From a checkpoint of a small contrastive image-text model.
Data: trained on regions of photos with short descriptions (Visual Genome), 203450 training examples, 21.1 epochs.
Rows from block 2 of the text encoder, named by matrix and row number. Rows with one number belong to one neuron. Each number is 128 + 32 x the weight over its row's rms, rounded and kept within 0 to 255. All counts start at 0. Numbers have three digits each. After the name is the row's rms in percent of the matrix's.
# fc1: MLP up (text_encoder.blocks.2.mlp.fc1.weight, 1024x256), inputs 192-255
# fc2: MLP down (text_encoder.blocks.2.mlp.fc2.weight, 256x1024, transposed), outputs 192-255
fc1.567 102:134139183152120131133151159125158126129158137138159138062094088073139087130122164144146127119161152078108125115114100177138104059128127135195101049150111144120102151101090080034165149173168150
fc1.568 110:148110142118085160112104118095080164154151151162143102147106109132183098107099102125138098129100193095112181151126104142138121143167167122106099104113128165123133128106138065176132104104127149
fc1.569 108:073112116141113148114107149128186154116128108107135126105128056083166116089146172103117109150174096101148152107087112142135135162154181184129158094181106149195156177061122073048091135132179116
fc1.570 103:162102080155101160127162106143084051114169174132126144125105154139101153169140098162176128140097127094129167129099111128127096176160189101130133118092172119113086086104163094103084111103158037
fc1.571 109:178161151115112143181078106141076060101164154150109192126147170114055166140182083119036103145080166114160117105081118168176168173098123162084110065156058091122151135135143095082166155149182147
fc1.572 100:120182162088171122138129139137160169147050128074119083126188127145128103139141147137126161170142118129105073120107075151114152167105171163116141133110071073115194149099157108159124154132075097
fc1.573 099:112104139146113120178111124195130103135109129076102114075139140122111094098123116040135135116069141100118153145126132079146171113139130132183077138136165197095127132149182099069099068105124129
fc1.574 099:148152115153072150167124119154124180126100132061057107087136130105151085100153091077094103166137126136132141108129190152078120069110141148188141113096108097148146116148096137135122125147089097
fc1.575 099:175135163105167081205131129118132124149162173067125123128132102122089107131140185178051138075095138128156141066113130174120118108106113141142098127085138131071174119087112186122168135157121119
fc1.576 102:104078092132083125168107129149118085169119128075116169118131090167052114185147142101173097100127143175149089180107102111116078089104122141127124139090131149129098138142107142094126118100170143
fc1.577 101:158170141135086084154116079112158187088137114123104099145156079206165150172140080125130152124111186124124132125097110160140090097143151116100079060159085111174116172135106131083155121095105117
fc1.578 099:155090120131119115163125145168122126129127099142139130157082131106111135174156118096124125096194081091141123126179150117142138119117139143127103112077062167136090144070148086147181113134121155
fc1.579 118:122158123131150199132161134153106166111114099143114129143085106131157062083116135155172152081151125093166102144117139040144096091113100132229141104161139149128114097136139069104180095158117138
fc1.580 100:164112150064169135086192112100128095120167142110073101123097091139190051131159128167150134130180151111088145132153145147141105115117082161125083162087111137095100151154113153128056144168146080
fc1.581 100:129133104101119148137065153146101169095117182139158151113139131130161080126091160094044114155114131092136143154146120131123153084101150167168102160112121103165177116103095132092100110174136142
fc1.582 101:159135115126101135210120130165086117142131107100136109164161102072132171117165096128145101128115119130132160106120104132171112114060094179133143090067117112096088089084092069128137096067095117
fc1.583 099:069183148208152117119130094114104120131114120102125132117164176159069127122158139213129174116139145048088155031058132138153062124117114065109135083120110137162179145124105141181141139148103142
fc1.584 100:162140180127114101065110124175164112091143141160162221110156147086128057120164115164158128105141109079150156060077147095074144087122064087128178121112162170107174132199154123188128165130082143
fc1.585 104:092164067118110094101146138140126129109127130156158175125073148155101110139141147202120101094089150130143153114126161141113128123116130150198134121172101136122137094066144096117148129162175159
fc1.586 097:141114121072113077097143094149166121114122108128203085107140105117105143151118101112091140178136183132140087158090130169119094136112158130115124080196181139101143123146071107109129113174171142
fc1.587 107:171110114169103119165166135123175162131106119147081115127150119084153166132114121163070091162092129054139099145115077143129122127143129100199127128135099170128193185140119080196032160109114163
fc1.588 089:098166109172078106177160120134101203144101146110069153117140107091083143120147133179218136137157133050124117132087133135155104119165123136113066130124156145085164111091124119114092131128161114
fc1.589 104:117152169096108084120108070157147100178110109090125182152117125105106128144126121104100103189122103145147107143150102147108137105095202200097163111138156165089125144179103130181150152144135029
fc1.590 101:097179147148134082154157139134167168155127084099144111156149183181183169141127085091061127105144153115113108110129123097137166102119158160107167128149112097097178166108116134107139157099077134
fc1.591 099:175130135168084114197113079133129122090127170124077172095211104201142119110167061054078141139120168110116062083116090148111092144155134123158161124091104124173160192138069099159116155076099148
fc1.592 100:155101094170155123117200110143112137100128171177093154159169096111126136146114144137096118112124169120131105172156096104154135127132160090150177124117091129097094149145125062104181068108160109
fc1.593 092:094138137132111107134154164117107135086086111095102109109085097157111165082108114150152126076069099151110070115123140187096126178141136097145094125150129196127130113157114134104140177113115114
fc1.594 092:140166127120092132079147114155139123071088140158157082062135126134103178129139052123186101101101111207126194078149111086132191153123110153124121154069104146135111132149137130143093147163143113
fc1.595 100:157121149135057170147116084043121171115129136103056130106119098117132134144177119111171122180129110135153126071065164120080218093133133117085075078147091169145177121095183100095103137159128221
fc1.596 103:104124108135077151122142176183140138160096138101136065101170198095137094136141089079100112186166132134114122110124110129128121061137106159188173077127111149185202153106129148117089120158165144
fc1.597 100:111121147095133169149120082116137154116173135188158152119132103113112111121063192127100109169131083104134159071142152111084130075128174112041127074150137158062142104150165104081107100102140140
fc1.598 100:145111090152145144107092085091151122127109118185137135110140126122110127100122161154096089133104132055101085085070129107132109160111164110139162077110127137141177152152114104113131114098164179
fc1.599 099:108075099094132137103097097159167113132091122121127158132190098035103119155144137141096115093120114167101156126128110119093145184114139155123140070145119155097197176155096075119133122096149158
fc1.600 097:143101167132083067190112209157077180059092137138184123104143132148115124138105170134070149119204058138106149119131101139102162171033119211117130087177111132082129162092151160093123145114167131
fc1.601 099:179124078175177134180134086126105121162129112154158121069091134087129142101160146137151209100152148089126074149150178130119098110065092139120089090096100175110123115074077130128151128171092150
fc1.602 100:190076125099141191183170083159129159183102099169088084159115116163110107114119086189202152145071165092133155153138159120133185120127131159108146127134140180130138133081096084087080182157114140
fc1.603 099:127133121094155141128066085072168100078146111135102096132099160157139110097128157182135125140104079125156116104072152111074100127070176159153230138111147148142129147138141198115124152107093133
fc1.604 103:091125094133069103108126145103124089176113047165145150135105144108106155155132189111173098154150142079154139142145153173152186166081140144188146083159136159133130143112087152130124132117132076
fc1.605 090:086132087194120074090069130103126099152101120146148118117178091137093075091176148108133161118101121098176122078080137190194130074116099108116160159127078081159110147111130132123177132107083235
fc1.606 099:107134158066149119167122202197091198161088154075139137103136097148182088111131089070156154149181098126139141069152124112108157046139127152127148102126088131144145159163088084115130126149186150
fc1.607 099:187120164126070122149122151140133088185126107133141192121131156074133148092156100115148161093157127118096144115132136127122174091185118134086143123193139156062130102077083093140082123177167126
fc1.608 098:119179085028115052140175084148086139126109090111130121111167113132097120121139128117147088110181086091123093173106103140119115099170085094107150132118124097117122102151108084098116089200147135
fc1.609 106:150065139101111148188123118127084144151092159122087160138131112205176086170142164140095124061166113090132107098090109043136114088133132122132141115106143085105071157141162115153085191124065118
fc1.610 096:116176128131093165168111134178173138133097154105104118078168152124110136164112131084123078211111097163106171158095150160122084138172157144165134141099097096194186173149126112124104115153142088
fc1.611 104:143056166086185142173138186145090094139107122149146132122060121161174115148141065197164117168140126111122114125144149173154181156123110189150167110121120143143113119100126009139113124140188151
fc1.612 101:126089076121134149121187113098078104149114171111054129126116113105091101079100091117115105138124156129123180205112097106165087087153106160156120111093108126106131106118069090143118154194122097
fc1.613 105:115136173108129102093094123096102105093162129087140085089134113130136080149170154111079103126084144123155119130099042115101124117170146161101126137078075128116129106137115142153132110119115127
fc1.614 103:125105074115172137177120132153072180109170143140148073150109127162117130081165154208109145116179195097094146153135084157143062121199153115156109171169126121134103184136170113092137071179090117
fc1.615 102:094118160152188105161119124114123099157133087137196159118089094159172105082099087150127173157114167128127137166042149155164201070107138125080144154063111075074168096158147162129135125115082165
fc1.616 103:112116139141064136125097076085072101106120119050155147114144146144043122083132146147104058053120122157134111105119092141116150134158121133157115050135092127097165144092168081111092151112165131
fc1.617 105:191138167183202114108153150102140169086121128129088162051117094172107096128133125045178131142182138112138114081145090177097123125097105095122130093066105204163111130142085068047133091153130119
fc1.618 102:130139126156156122173108110144153165176094119168151130154127147158148081101122077090122140118175151114048122138031067109170187084117115157086126214169093139105163106112157134190162122068153154
fc1.619 098:144144095164120197143147074091085160142155104097152125151091165178100123111149157138151142070158142048171116144113074089147152121110172101129113114197131126132164079132129055105081185072161081
fc1.620 105:137107128158133136065192082137138130101037109131170175093111094113180124101142110090128114155159101103134105093102122157231077117101126081209120096161113134164165136154119151157142126157121105
fc1.621 095:119118116156152190097132102081175091146084185132095141127139131096076151157111107180137144138174076110136123139165147209092143064168106159133076143098174155107048126152215108104132140120116151
fc1.622 101:111169101119123116128169147128155147139152104157172156100115124101125106144072128147124097126122130109097121097115131056155076114057100153156091144092131160195188137053124141148184116177104149
fc1.623 105:118131127120113096111118132139125139120172159119087101116060104132162065176151183112093139133161150079101117153170109174168132120134067251098126143130137106104105167085171141139123116066165143
fc1.624 100:151115124120096116132119099184123168120175118138126138095158112181149056143095150101142142106151111117168127076117063147090144150133085130138129110121090076188116147117122178124115164107150113
fc1.625 102:101119130098161120089112137121122112065184144088124105170121065160171109087159146119124157120110075116156146106090157063175090146147094168128163141188111195152132127132147139131167179132134124
fc1.626 101:121091120149129095170151068157155145092118132149090132161113095139143136165110140115105140133121119069198083183146113124159239137126133098106173125175135077118071127114188106143099088099115130
fc1.627 102:120101153215133145172106079152134144144112083107147120087143105147109163092156164087101144112130170221089137120095129171076171174091123126111122119130157140076169118160173162147151077155151123
fc1.628 106:129119091162110077146104151147088113079217120133122166179085091176109052118169159098136126210177047098131094183151121139168144159140133207072112131174137101195109094108146122107119071088101133
fc1.629 092:115142102178193057146124133142117126185103128125116133171131145140179091128091138145133135128121115118123129119122128068117126115146138183159081148169155148157149155131105108104109101120185138
fc1.630 098:120106101130077121127091099155142125148077069132164087109183136168150137158132109142102104203176147137112121139124124105123139070166143087113123133153071084104192138156099086154093178115113126
fc1.631 100:101097115060075101137157089105174127090116134100107113106158105171157145147112130116114134171098074178127142117148135131145124181187076095126120153130099116155182185092075103132083131122116103
fc1.632 094:122106161105102139161121136175173103191143116147110115111186149109069108178147139105111098143099132074161183088094172156143165153134103112127112123163145114146134157077089131163114161152128108
fc1.633 092:129113082072116170152106099145138120136112106135144091096106083140133104166121137065143208160128147160088150085123105132200143103154140099099118132097133085155109139196161121128086118178152102
fc1.634 111:154151119142152179167112151110087122149146176122133165073131069150117146185131119159095089122112085152166092116133172150155194130120144114110132200189120146200119181082123080066138126144122098
fc1.635 099:121091117096110139165119165093123155137162096145118111036119042119143139231126163071116139147155141101157130179136124131103094134077126136125083137155103104110090134121108148139084100067090099
fc1.636 105:157147158154193148129115059134089121155101114100150083084135126180116151173127117083107144152236138148150100173140124143149092174162190115081167088148098110129163147135163174140166117074053084
fc1.637 100:118126128177073089132109128153131075170148077156125148179130130154092164102150099206143151190119090108122130144138097130164146118097173123111147121149141115170096092081162137092140102060107138
fc1.638 104:126106148150149074152191119144144074147106159143121169131078146150109148157128108141099116104138098129156113134125124131139113140106165105174144148091153125089067130136165136113127169127108127
fc1.639 108:096129135170169108140112077149119142149133083157115112089156139114152113142123119102176114173126151148096096146120160146133196123127107160083139131120094104109120172118172135148120066183062122
fc1.640 100:084132110169095051158158092151135147126115134099091136138103134182166094087127141206120136120105117108140146121168095117121150146087158175127127140145098142121101136061113094066079101131091157
fc1.641 105:115059097164128188171105156109164131171101135116099121142207167150156126093190127125130065122103101097103137055105143159167068157039092110129111125108126115138154093106122136092135111144078121
fc1.642 094:095112161099124114177125124167101167120150086135099066098125150151097205111190150151120097111132101104120096125126147078134157116147115114095126138111153167039084135111135105105183099103155127
fc1.643 101:128109130163147066093156129129162120072128158073076126092110125078143176132172173186093125134121080080101110089088119135114122115101118162146164133133089194116139146101098088115087108148116141
fc1.644 105:088105125159162108131160166126133097116150115082111098122092086096171112149102105182148130146132155130110083113088117110080146135117140190124126065077127194092123146157145109171078110115108111
fc1.645 102:165096122100136130124136125124096066134115145119177146125132116153167160118131154121108133093125078073065110077113149081117099165157110155131166164101085180176092141080126083150126132145172141
fc1.646 108:128104075112167086052148134178176149077151104103189075090113119091062113156139067105080102141110186084170098121070075105130129145146113087156136163169140161158130151199140147113122087161190140
fc1.647 096:166168097108211087134120100064069179109105137147124164134117129199146068141182150085141123113150141109134103161131129144147177080147152129120177122155146108174117171152178159178113150123117092
fc1.648 096:124111065135113106188114126151122122116154144092121151088090135185123088194075226119126129202154097126107107106154101098124153137129079145085096135105170133136068075108081114100061114140131102
fc1.649 092:099085122144118177188136090147131070145106143142163099150190146121154125136096109103115123159117081144132092143118113160192140120086104124131145187120128086124126117133139134082066081135113098
fc1.650 100:122163167176119108114091107144144123147134110132127110136110187106114127159097079064176082118103159109151156089160112132124166156102159136162097109088092110181095156123134171148152095155172119
fc1.651 099:148065107165152172187102110117151137101086156103152142185163090110117201148133155147088134140168142149146179163107085152109092121122166186088149142119102115126124164121134147105115055109109120
fc1.652 103:172142107147102133077153109098081112195092142126111151144109087131085115142139100095147145130093161135107107156136108130145144171094107099132157128052100142095083109155109190153082134146210147
fc1.653 105:153072095134128101146183138107131102125125110141120119100095110102104068111145184175154114136180123105107119174110088152145154105074107139102072061113136101100079126104153150133154096091096119
fc1.654 103:144125112148087125137064144153144103098134140156080146104124081136147122131158157159089130099165105156140125086047125142157146131113151144121159077156123142198105104085121141120141231129164155
fc1.655 104:181125093135154136105173102128067130083180092110103125107091093166129137095111092123133144150108106099147120148147137096125151115166150183178135101084152102150168109155153163158043128129100080
fc1.656 101:165100144074144178094161110114127130172076179152104089126183110164125090155148129123186139091167073113097065141114113133165149143111186095188106107112111079112078105068146115129097158113132155
fc1.657 102:084139114166161108185153134107121115221074144146050170116056119075148137095102143103084089151097140130127122128111150111191101125063128185142110167091141148098164116054087125093193066055171093
fc1.658 102:168173102104091194142149143177165136144162136083099127091167100109161158158111082150203202036123168126103103184095151106122137150149178102196114132083130083141147198137110161119143121140151019
fc1.659 099:155102095140107179201190115103182159139127158124147075142131138150099206217187137129127093147091146156124140110131197056125133111116160091089125083101088127155118134125134089128154095143149122
fc1.660 101:163127156149126112073103120138081091160157154124192128127118076167170123090161066181123176125180211133119081144165094153123048142113146141115128141130121140098116152121146083152147120145106154
fc1.661 101:119166155060159143184187108179185114075152140111112095121206129166157105162074043142094155128149167126129152110100146155160148173152136124162107122162135165144139151064166170177187199099170126
fc1.662 100:126194156167155110134114086121077077122064139176120087128110151205120118138093093160170114117150124118114099065137126177125118081092069176148138208121137106141141147100146115158086101107147122
fc1.663 097:095080172126159150121183159073116145120153096147140167155169098161137158120085140147031136163126151167093135146161054104141142130097126192162178120192124150158097166134143128129181132093168132
fc2.567 097:112170112073077095095119138130144145118110089143121172101044100061120140139163140106111082158143148177112110106109152128121112115110159105133162102107167083114168093108148074077137125171161125
fc2.568 103:147113164155088115114155194144136166114155112089104153165133149129173082115156146135135128136097089137085155115166154124124105131159167106121085088105134085129176095158160120124151104051087121
fc2.569 101:087141101129115095108179106142169132139092114112100144068116129119162144071181166121081084168200092176124170153098201098146121135154162137151161108143098115115192159121116088138107114156114135
fc2.570 113:127187123147097160110075160164126090079139136093143105183190103161118179139148114138186106143062106150112187115112140089148081112111085136129175150135135129150136133123100074172233114094103067
fc2.571 107:156148110189105085146074093152115115100114090127086083102129159110065185133107131070087114186099106161149158103119085118150129143169157140164089121142159165148185151090115128130157137116135165
fc2.572 095:108109127108148151164126099156063173214089128146125083082132138139173121123113116170129167134121075073103183102091074097116106164141117199058080102180134195043090097139145095208106179109126144
fc2.573 099:107124088130152107115092133194144107155195170083132119109138121071104148042107106073109117070106120118125134107121110132191133084069164125124116153128084186179127107145082180124125143125143089
fc2.574 098:138181097100095143131110124190116096200112122092073134127121158101079115081111150141114061122126180118179196131148121110164118113133168107187117123154119103139146147098102099120143122126107126
fc2.575 103:082095097151113142133138114069183129160181102130074148158174096135127088149129141139156100080194123164166105151173159134086114137120150094135132072131157105092148103144178131100069171076093121
fc2.576 109:128172150167164168125086100098134067047137109067163082154090099097127154193162097107177109144124099146110133190084081096084149167072104127118137075062146148104088125148196106120110150087120134
fc2.577 099:122136192178116117104113078102139144098125165115102164137143124190119154136125082135160071098049109091109104164106155123090079086143158107146076151167105144117156113143084140155121138068143155
fc2.578 096:197084113148117073103166102133103145063159104108147136140063179098066180171175113134133096113152105110209148108114090157085162098133119072201191106172155123066113113101130122155123094141129128
fc2.579 112:149140110100137184129151106158097151106120105128076152165108067125090086154140126146192108183117181163160189121091116058148121087102167111160150108134128152109148067115153157098196104091119134
fc2.580 099:071074110101112171067148146143085132130136145115104095127107077098183153107166119141124141112145119130172124106183095191104111069136126142088109099148179096087099142100141163139072148122162132
fc2.581 114:130159126169165094128116088114119140090126165101140121140126180131165139142087075107109154073155177113098163153136130095140127104147160097109166187081101166161112100111192106144130157162107125
fc2.582 100:142099128102103149174140113131113132153146098118153201131104110138141123094157128126138132109090117108108121112172158089107151139088155107110133171168101127120084158160129126133151106053097108
fc2.583 099:113098097158092118128176153148133077127124157146116125156159180119124149115198135155129166135132124138069127077131083121140147088144138093081053167117082170144070202174202117152151151106060120
fc2.584 098:138160123127153170160127138162154172163161084159098178127156166142152091155127128159134144132130085127107163086138118071146161104141116106123182120132133111155142112106084126135149143171113097
fc2.585 105:133084140163170122134171118104150132131029104108159131104104124104114202103104133164135099112099103185055128192109148093128095150126106196143078151140143146033151158149084152134115120085152189
fc2.586 087:164124069096070088144159178212128071085123133075189135106186112133143120111141163146081159121122133091121098152146058119146107142141115078121112084172145104109176135131129168157101050142113127
fc2.587 101:146130121121106167129136104142159131116101213174149080134118146142109165132139146139172122108133119143103141091128141118126070121106097128167177121182071144139063206086143156102126141088111117
fc2.588 092:120127121155151138087100134184097146156123083168134115151156157150115106080120095135195188125149134076067137103101089158170088098097107121125143163133165107120121100155152158133133181111147141
fc2.589 101:150092109128161110109110111138089117087150065088173138146147177112103129147114175197161130162138112141115205156149115118105107117133128125077146157141180161076138091120169108118181140133118033
fc2.590 094:153071164155152141112074115144055164200139150142161110109195083142116131091070132152146115083157108061115132114111113107088130115134099090078107096123070170077126083153100136200135149088175130
fc2.591 112:173165167208126106145109143139102092130076158113131081122141129192101126122125135040066076113130112104158092173155164089095114133134149106094131151139125102130162088124080161125135121081116107
fc2.592 098:152138128110121125041139155160091078139134179077149136123135134098122123166068119136159113117133116131098111167186189097097066129128103099103116121097109135155149143148095162115125117078140108
fc2.593 089:155179153154134117123130183080100109103136153153096096153147133100077150138109191132148156136106112134122136068190117162113152151166127165149141127186103092134163137110124091200172174142196103
fc2.594 092:118152144098115180128147123145150174120141137118129135144120159113156158111140164091151093130110101159087142095154071093101128103155044148113149190094160140207142109125116102170137149143105137
fc2.595 093:143149213106102173097106121063092162146056101107110131158199108121156146124213082071178124120134147106134108186155170124152101164153197116143091111150128153110139121127126121197123122069132174
fc2.596 106:134129072094080128145102120173112066152163084105078067114139192108119067142123129111148094094119130156144199133157111150118153092145145090176144082160097100105137123051124090115119117150082084
fc2.597 098:152086158095146148130124115139155151154094132136143163132181137131116159096083054149117170140065084089144144127102106118094134044161161128158179130125144152121185123138193089153146123154093113
fc2.598 106:158148143152118081151101084120159171124070140120140138184110171110116116131129085157161176168084117089177145091095124182090118158088114085113144095146126148143118173102104157129136150132125119
fc2.599 099:207159149142120115100140108111104129156043152058149094083171186149121116116064188155148186115062138116136161152135186135123091181170108109140105101098132084104147080122164093121139095087121102
fc2.600 097:176154136163119060128157189188123166176151152196149146214118070144178162143206160164069142117126141091058119111143073132171193139136169112145107093103106115056114146118138115147117150186087129
fc2.601 097:155084143140136162111142112138124098099105156143112088119178139109150094146095083112100128116139168075092152096177206126123131157129111128120090087172175147084163116169080066111175115112067118
fc2.602 100:143136156110170136157154114109096130129075146091063076115149103134119127153136123146155145117141062147104122177120134158108129126084171160110136141077136142073166091130078156144081137106104103
fc2.603 100:087107098131132102093127138141144153180151143140092083106093141139141102144165050206128098128091084151155108147089119124101118127091126147090191167153145100109156045160105090170143108133072117
fc2.604 102:150125110155089119113156113069152156164179069143112060090120094086139079079111135171147084194114111131118153096132108126162164115136124154132150086093160133107103129053124145154126096147141134
fc2.605 087:048145133135103096095138160074117082127148141144152081195169110051102152162125116160079144094104097102157195118102127063110134111130127178104139136125126119143165156087124092119158095120116158
fc2.606 097:104157118063112125146176162162079182170154126098123094157079132111058091126118183155132114177124142181144184174140122040126116092115160074142168109160132105152144087098175151121105158107113144
fc2.607 099:175155119117085131103123135143097124117188108124191120182158164122098128112140135128153126068119129123097148095139149161094149076161143082134186122128150125079106098108166146189105105156087126
fc2.608 097:075162153034148090161166103157130159139153127086112124111092124110045147081165172114129068138168105175158122122110117075082128099150106166153145139074040067103149091129062075128121133127144176
fc2.609 105:185088142122132134141153149122159178155070122157080185096136090181108134051093089130060087133068159137086163116168160173121169153139168094133095119107094087148138089124097139125103167187124107
fc2.610 099:150172113116108141202097109155175136176143150081058112168134130143125143147139179084110079139129130155169136117104113150128119125128155134125092123127117137124129181040048090118124111159081120
fc2.611 104:158151096078163136150195148184170157164134173085152123124130142112088142155091193140078123137118087144084117124158159146155123104130131148131065097136167129120124169172080158128119124088122180
fc2.612 103:167100146151137155100109082143109115075136099105050131140145128098157138165119110127134101094087092134116138130147132089163110146128102148117108152145160157057171065115076155100174124121112136
fc2.613 101:134139139108150134115097153120118094156140156045106127133150082121087074144156169135149026105133053108143109162159128195077146102099141148130082147056160070135158139181155142161129131101152179
fc2.614 100:134150132118159128114146146145093151130147056145114126116155156125154189136104104124206177145122140128093127122112123137146101056105104128138183190107171097133124140080198141138151171143117114
fc2.615 109:098156144103094202149121162175122072134134171144116111171043155137123076082136119157117142169157148099151110183136152116130020141098124122168120103122156072131175064118152151114106096160123119
fc2.616 100:129133130126059093066147136137137136109086109081071124134127140078005112125130094127145071158142066180114128110132096137150137100158133109173091095144103117152152171080145155073136167069179128
fc2.617 110:156128228128125088054098143153113106179089078130137156161108150143097183064124120116168111126109098130128172116168124136123072160119125100146108112149173155150027137129104132098182088121153057
fc2.618 101:136120152139138168162080100168139111171138167122128103131159224129156077138161101094162108090098098108153121117125081143165174124092176194161073185160100119127193143134073119083160124175159169
fc2.619 097:125172121088089165113134188126094173090123136088125145159086180153106115172105125117141163109075087131111129128145140126087149157133144101126092116112135082160176112127134123118101179043145099
fc2.620 105:128160130129054142075081147143171157135116139127161139122246092125167171145133127153112170143099129107085174101147118135131097097112163074111087104173155169143101176114132122141163151143118111
fc2.621 092:128148150126159202062151114090140112127163134182091162112126113102110138184065134169115212172187095144093050134183165153094149135152185157092108150122186170117096122152158128092146126141092146
fc2.622 100:133203128080105153166088092155111130160077066109114153114131117120159169149100139183098158136116146088141142105166153031143082122146120164129148167091152103112104100119102147168180096125139120
fc2.623 101:158172102173086087098113137127167086091179162198110061098117088121147115211124167114126102176181152121121111150144130135134113124151147175127072087163121103116134167084139153174095147146142137
fc2.624 102:107177133112118171113134146164144154125168136131117069134199158110125043158165099141169146110155132110139097133118133157055090154129155128147116134134144092170146182145111158155086136132159124
fc2.625 102:137155187104170171080107132030074163119205065130110111169089128172151123065172106128142163151155155147150109103132155092186111131149124147077166124130114164171139094052142125105132123148118142
fc2.626 101:122124186102066042142092084092140098150162124155123149135113141128194117081109152140108083109154030132195138223174151098162139077155103152066095116144152114148124167104154093144077160136121139
fc2.627 100:115150178178156163130138115161134137136123115137136087100148113123134162140126126114120105122131115161077101127170112094143182130136120111119111157105052114087183188123156140182166110204179111
fc2.628 102:091122152181112106109100105110083164061181138130125141130138130152122091123159061161085140157128099132164056117132114104129146183163126147080108151113171109108125113137142169129149057138081126
fc2.629 089:167148131116165079175112142182138143148147171138125075132145053101192139059099115103160123081117147167104082151127119134137159167085172119134066164134101098123193104151074138061141115158093133
fc2.630 098:114110074139107142114122077155129100094135176099088119167091140179187144122133208138100192099160185162088163060114160056088117140107134120167115141138138182174108183176115088096139099115131138
fc2.631 094:073051086148119174130138088157074135068105124101111116125099141138209143105150097116152164141145116179103110049109155149111165082175114124166111094125068138142161090100138148129146127146107111
fc2.632 096:129136108156091194125155101134130115192139134130122118129159172129136090122144171096098108134131157096145190161098127119109127154142140100213096089138158134159152146143124213134104110114131140
fc2.633 090:127138092170105138103080082139098101158106088153116115155124105135142110140135143142194149113131138134076174091126152140131105125125137110149112130142123049132160123051120151159104148122092143
fc2.634 106:143148117143110131125109163127132076102132169151092174144094084109181137206109171206098117174122066163168115102129098149100193167136101152092145130181113126172094108118134094115137089105133095
fc2.635 101:052096144145167126075181106101151104111124144122138172124109160172052144122100094135127128131178148053113163109158124102121134101099129102132124098125159122096091122143068168155130142142125201
fc2.636 103:132102175129135140091097103117081086198145136152145119113144144132127086170109114100088129110140111085155174102163114133145122137187104138097097014132149114134114072118148185209137105127085092
fc2.637 101:113128191132137075146096126130179061119118085067116132114202131121092100109169149173088132157117100104130140132125095143074185131079143115074137138179156100167104154150158154126139134129104093
fc2.638 104:103143200114147072158113140134161167137121120137132100188101113222163118122097137081104084150116079121150140148192124143111113122110117115121099093101162141117080127150143111084147112108165136
fc2.639 101:125122163162146150171173117188131132084106177117152126092135175127188144123103076141157136179095054213115160105166109155088198113131093106130174051144057088110140173140067168128170119124127070
fc2.640 095:150115143124150087136145168099166114162119136130137125159171098169118186125108139155160096135111114110108106146188158178103123086091123131085088147078155154112127191216088177193065117077155202
fc2.641 109:148109117117143144145094124186121208137116090071116127173152149114181127117177050106164150135150094112124117151164096140133096137121143087091104114097139136123127156158172132153174144132112124
fc2.642 108:120130193085119101132125167150114152148104123150152132118163160147155153181074164108067147086147140173116126119099120098124116132132108113176080115153153121084147120133136123153099218093133134
fc2.643 108:042179131150127080134133133124092138111168137126196094153135129150095125110121152157068156174169198115137144144146096193172074103122126173173161133171183110152131128154086171116086145132080130
fc2.644 105:133134105104136097128100122116125159186127145153196109161087107141094089051140164165158157149130155181100056119114101144132121136143138123130146115101106182133155085085125102158077139166122144
fc2.645 095:125102127100084172179108137106148068195158146127150138176109107182168183039110153168144106127124190148054127146135156121204096128102118117110130132174126118126147150112124111164107134191086124
fc2.646 108:124137120099122089136101135132163073125111090142176074130162128149119109113116116123073144133150109108121092109078091162120123155200130115184127074191164142104149065106095173137094064091157122
fc2.647 097:147098134158096100144134089130088145055106101156130157135067088166124153095178180118185134143137082120182079118112145197135106204120110121133131077178106090159103197104151120106128141149116145
fc2.648 096:105073082136107108132103134094122132101211095159126112153157121154108081157134127177100173171139128106163103148134157097050170171133098158144051099162140076094095064128048160137178029134097165
fc2.649 087:118166150116131175177199116170116164110133150141139126114157137125176067083110136124201122117120079181057061143169184135136131082090131106157125111098148095147067144140088190078160122151124083
fc2.650 101:138160141124057069124114202122118077075156137181074107133166141095116146093081104136143140101147153195168147109146089156106104089122152123133091142147102136139086180125161152152099123164194128
fc2.651 101:095108127126157094084125107143153149112109061160085127155160138147154165108096103116131189070156130160139143130144109166160129039049087134108121118134187144136181138086172117127175132105143092
fc2.652 103:119109132100114130124164165131113131099116180132123112142116065112143137043165169099108094097098138158143071120147153069152172149102121143081128186069108132106113175168074113164155159179109132
fc2.653 109:103111119173131109080098150094144087084127134133166121204168126132109051127113149161120082130132167125160146153147131129157117068127131142121119107120129133147076142154131133189145127156144182
fc2.654 101:139176071095069117157131148089178140163100064136095118131121048079164152117162151131095064136154095141078146167125099131135097115116138098113142107141137085095123114088117110098148148125129126
fc2.655 105:130164049127206114071127149122140124094148150129112078108130129163183116109130118171121140151186175087179175149075145110117114136176124129182156108120141113157110147124145142150173151149154106
fc2.656 101:095158179155119175109066127168122162141096171161080094072155152078136043158126114131114128132116092136148086082144128124114114087104136119117100132162152118162081105147095136108142140161137153
fc2.657 107:110130132155176154144136165154161132130069131122075128134127195107120121117157192121125150074097117166131114131044121140151162115061163114165153113146098157135175125149167187127196163092183098
fc2.658 103:080106188154090127143144124125079091122132107096126144105182146142147149164133094116171107140075150133161161179130160109108129159124148148136140161108143142016109099084050149171119141167114117
fc2.659 099:147123099154198075077158161176135120140169137156136078106104145115117156139110083182133099124133128144077165183152179100122037060116154134109108081123153161095139093160113096173170123125117099
fc2.660 107:164155147126103101124114177064074106157150148180128123161096144067135151163159133127112163130063135132141169128117111181136081137161106151150121158080145102156153126085155098143130185138134122
fc2.661 099:145101119079159143121174111119087102137163141086089161147126136140139117155095123225132167079161145113117038103163117138091140120116169158101082046158170145100133149149099116122099149061102169
fc2.662 104:121133110163125114075122122097097108143145073086086129173094127079185092088166087153205142115122131141079184103152128123065116116112083173141067176134179157054157139150163139195146143068163129
fc2.663 096:125116160126156106149217161157088109141141094138103126203109131113153143127098146116112143091128091145088159121131099095216118079101085141100114159133133163134088100098125102144135157150135117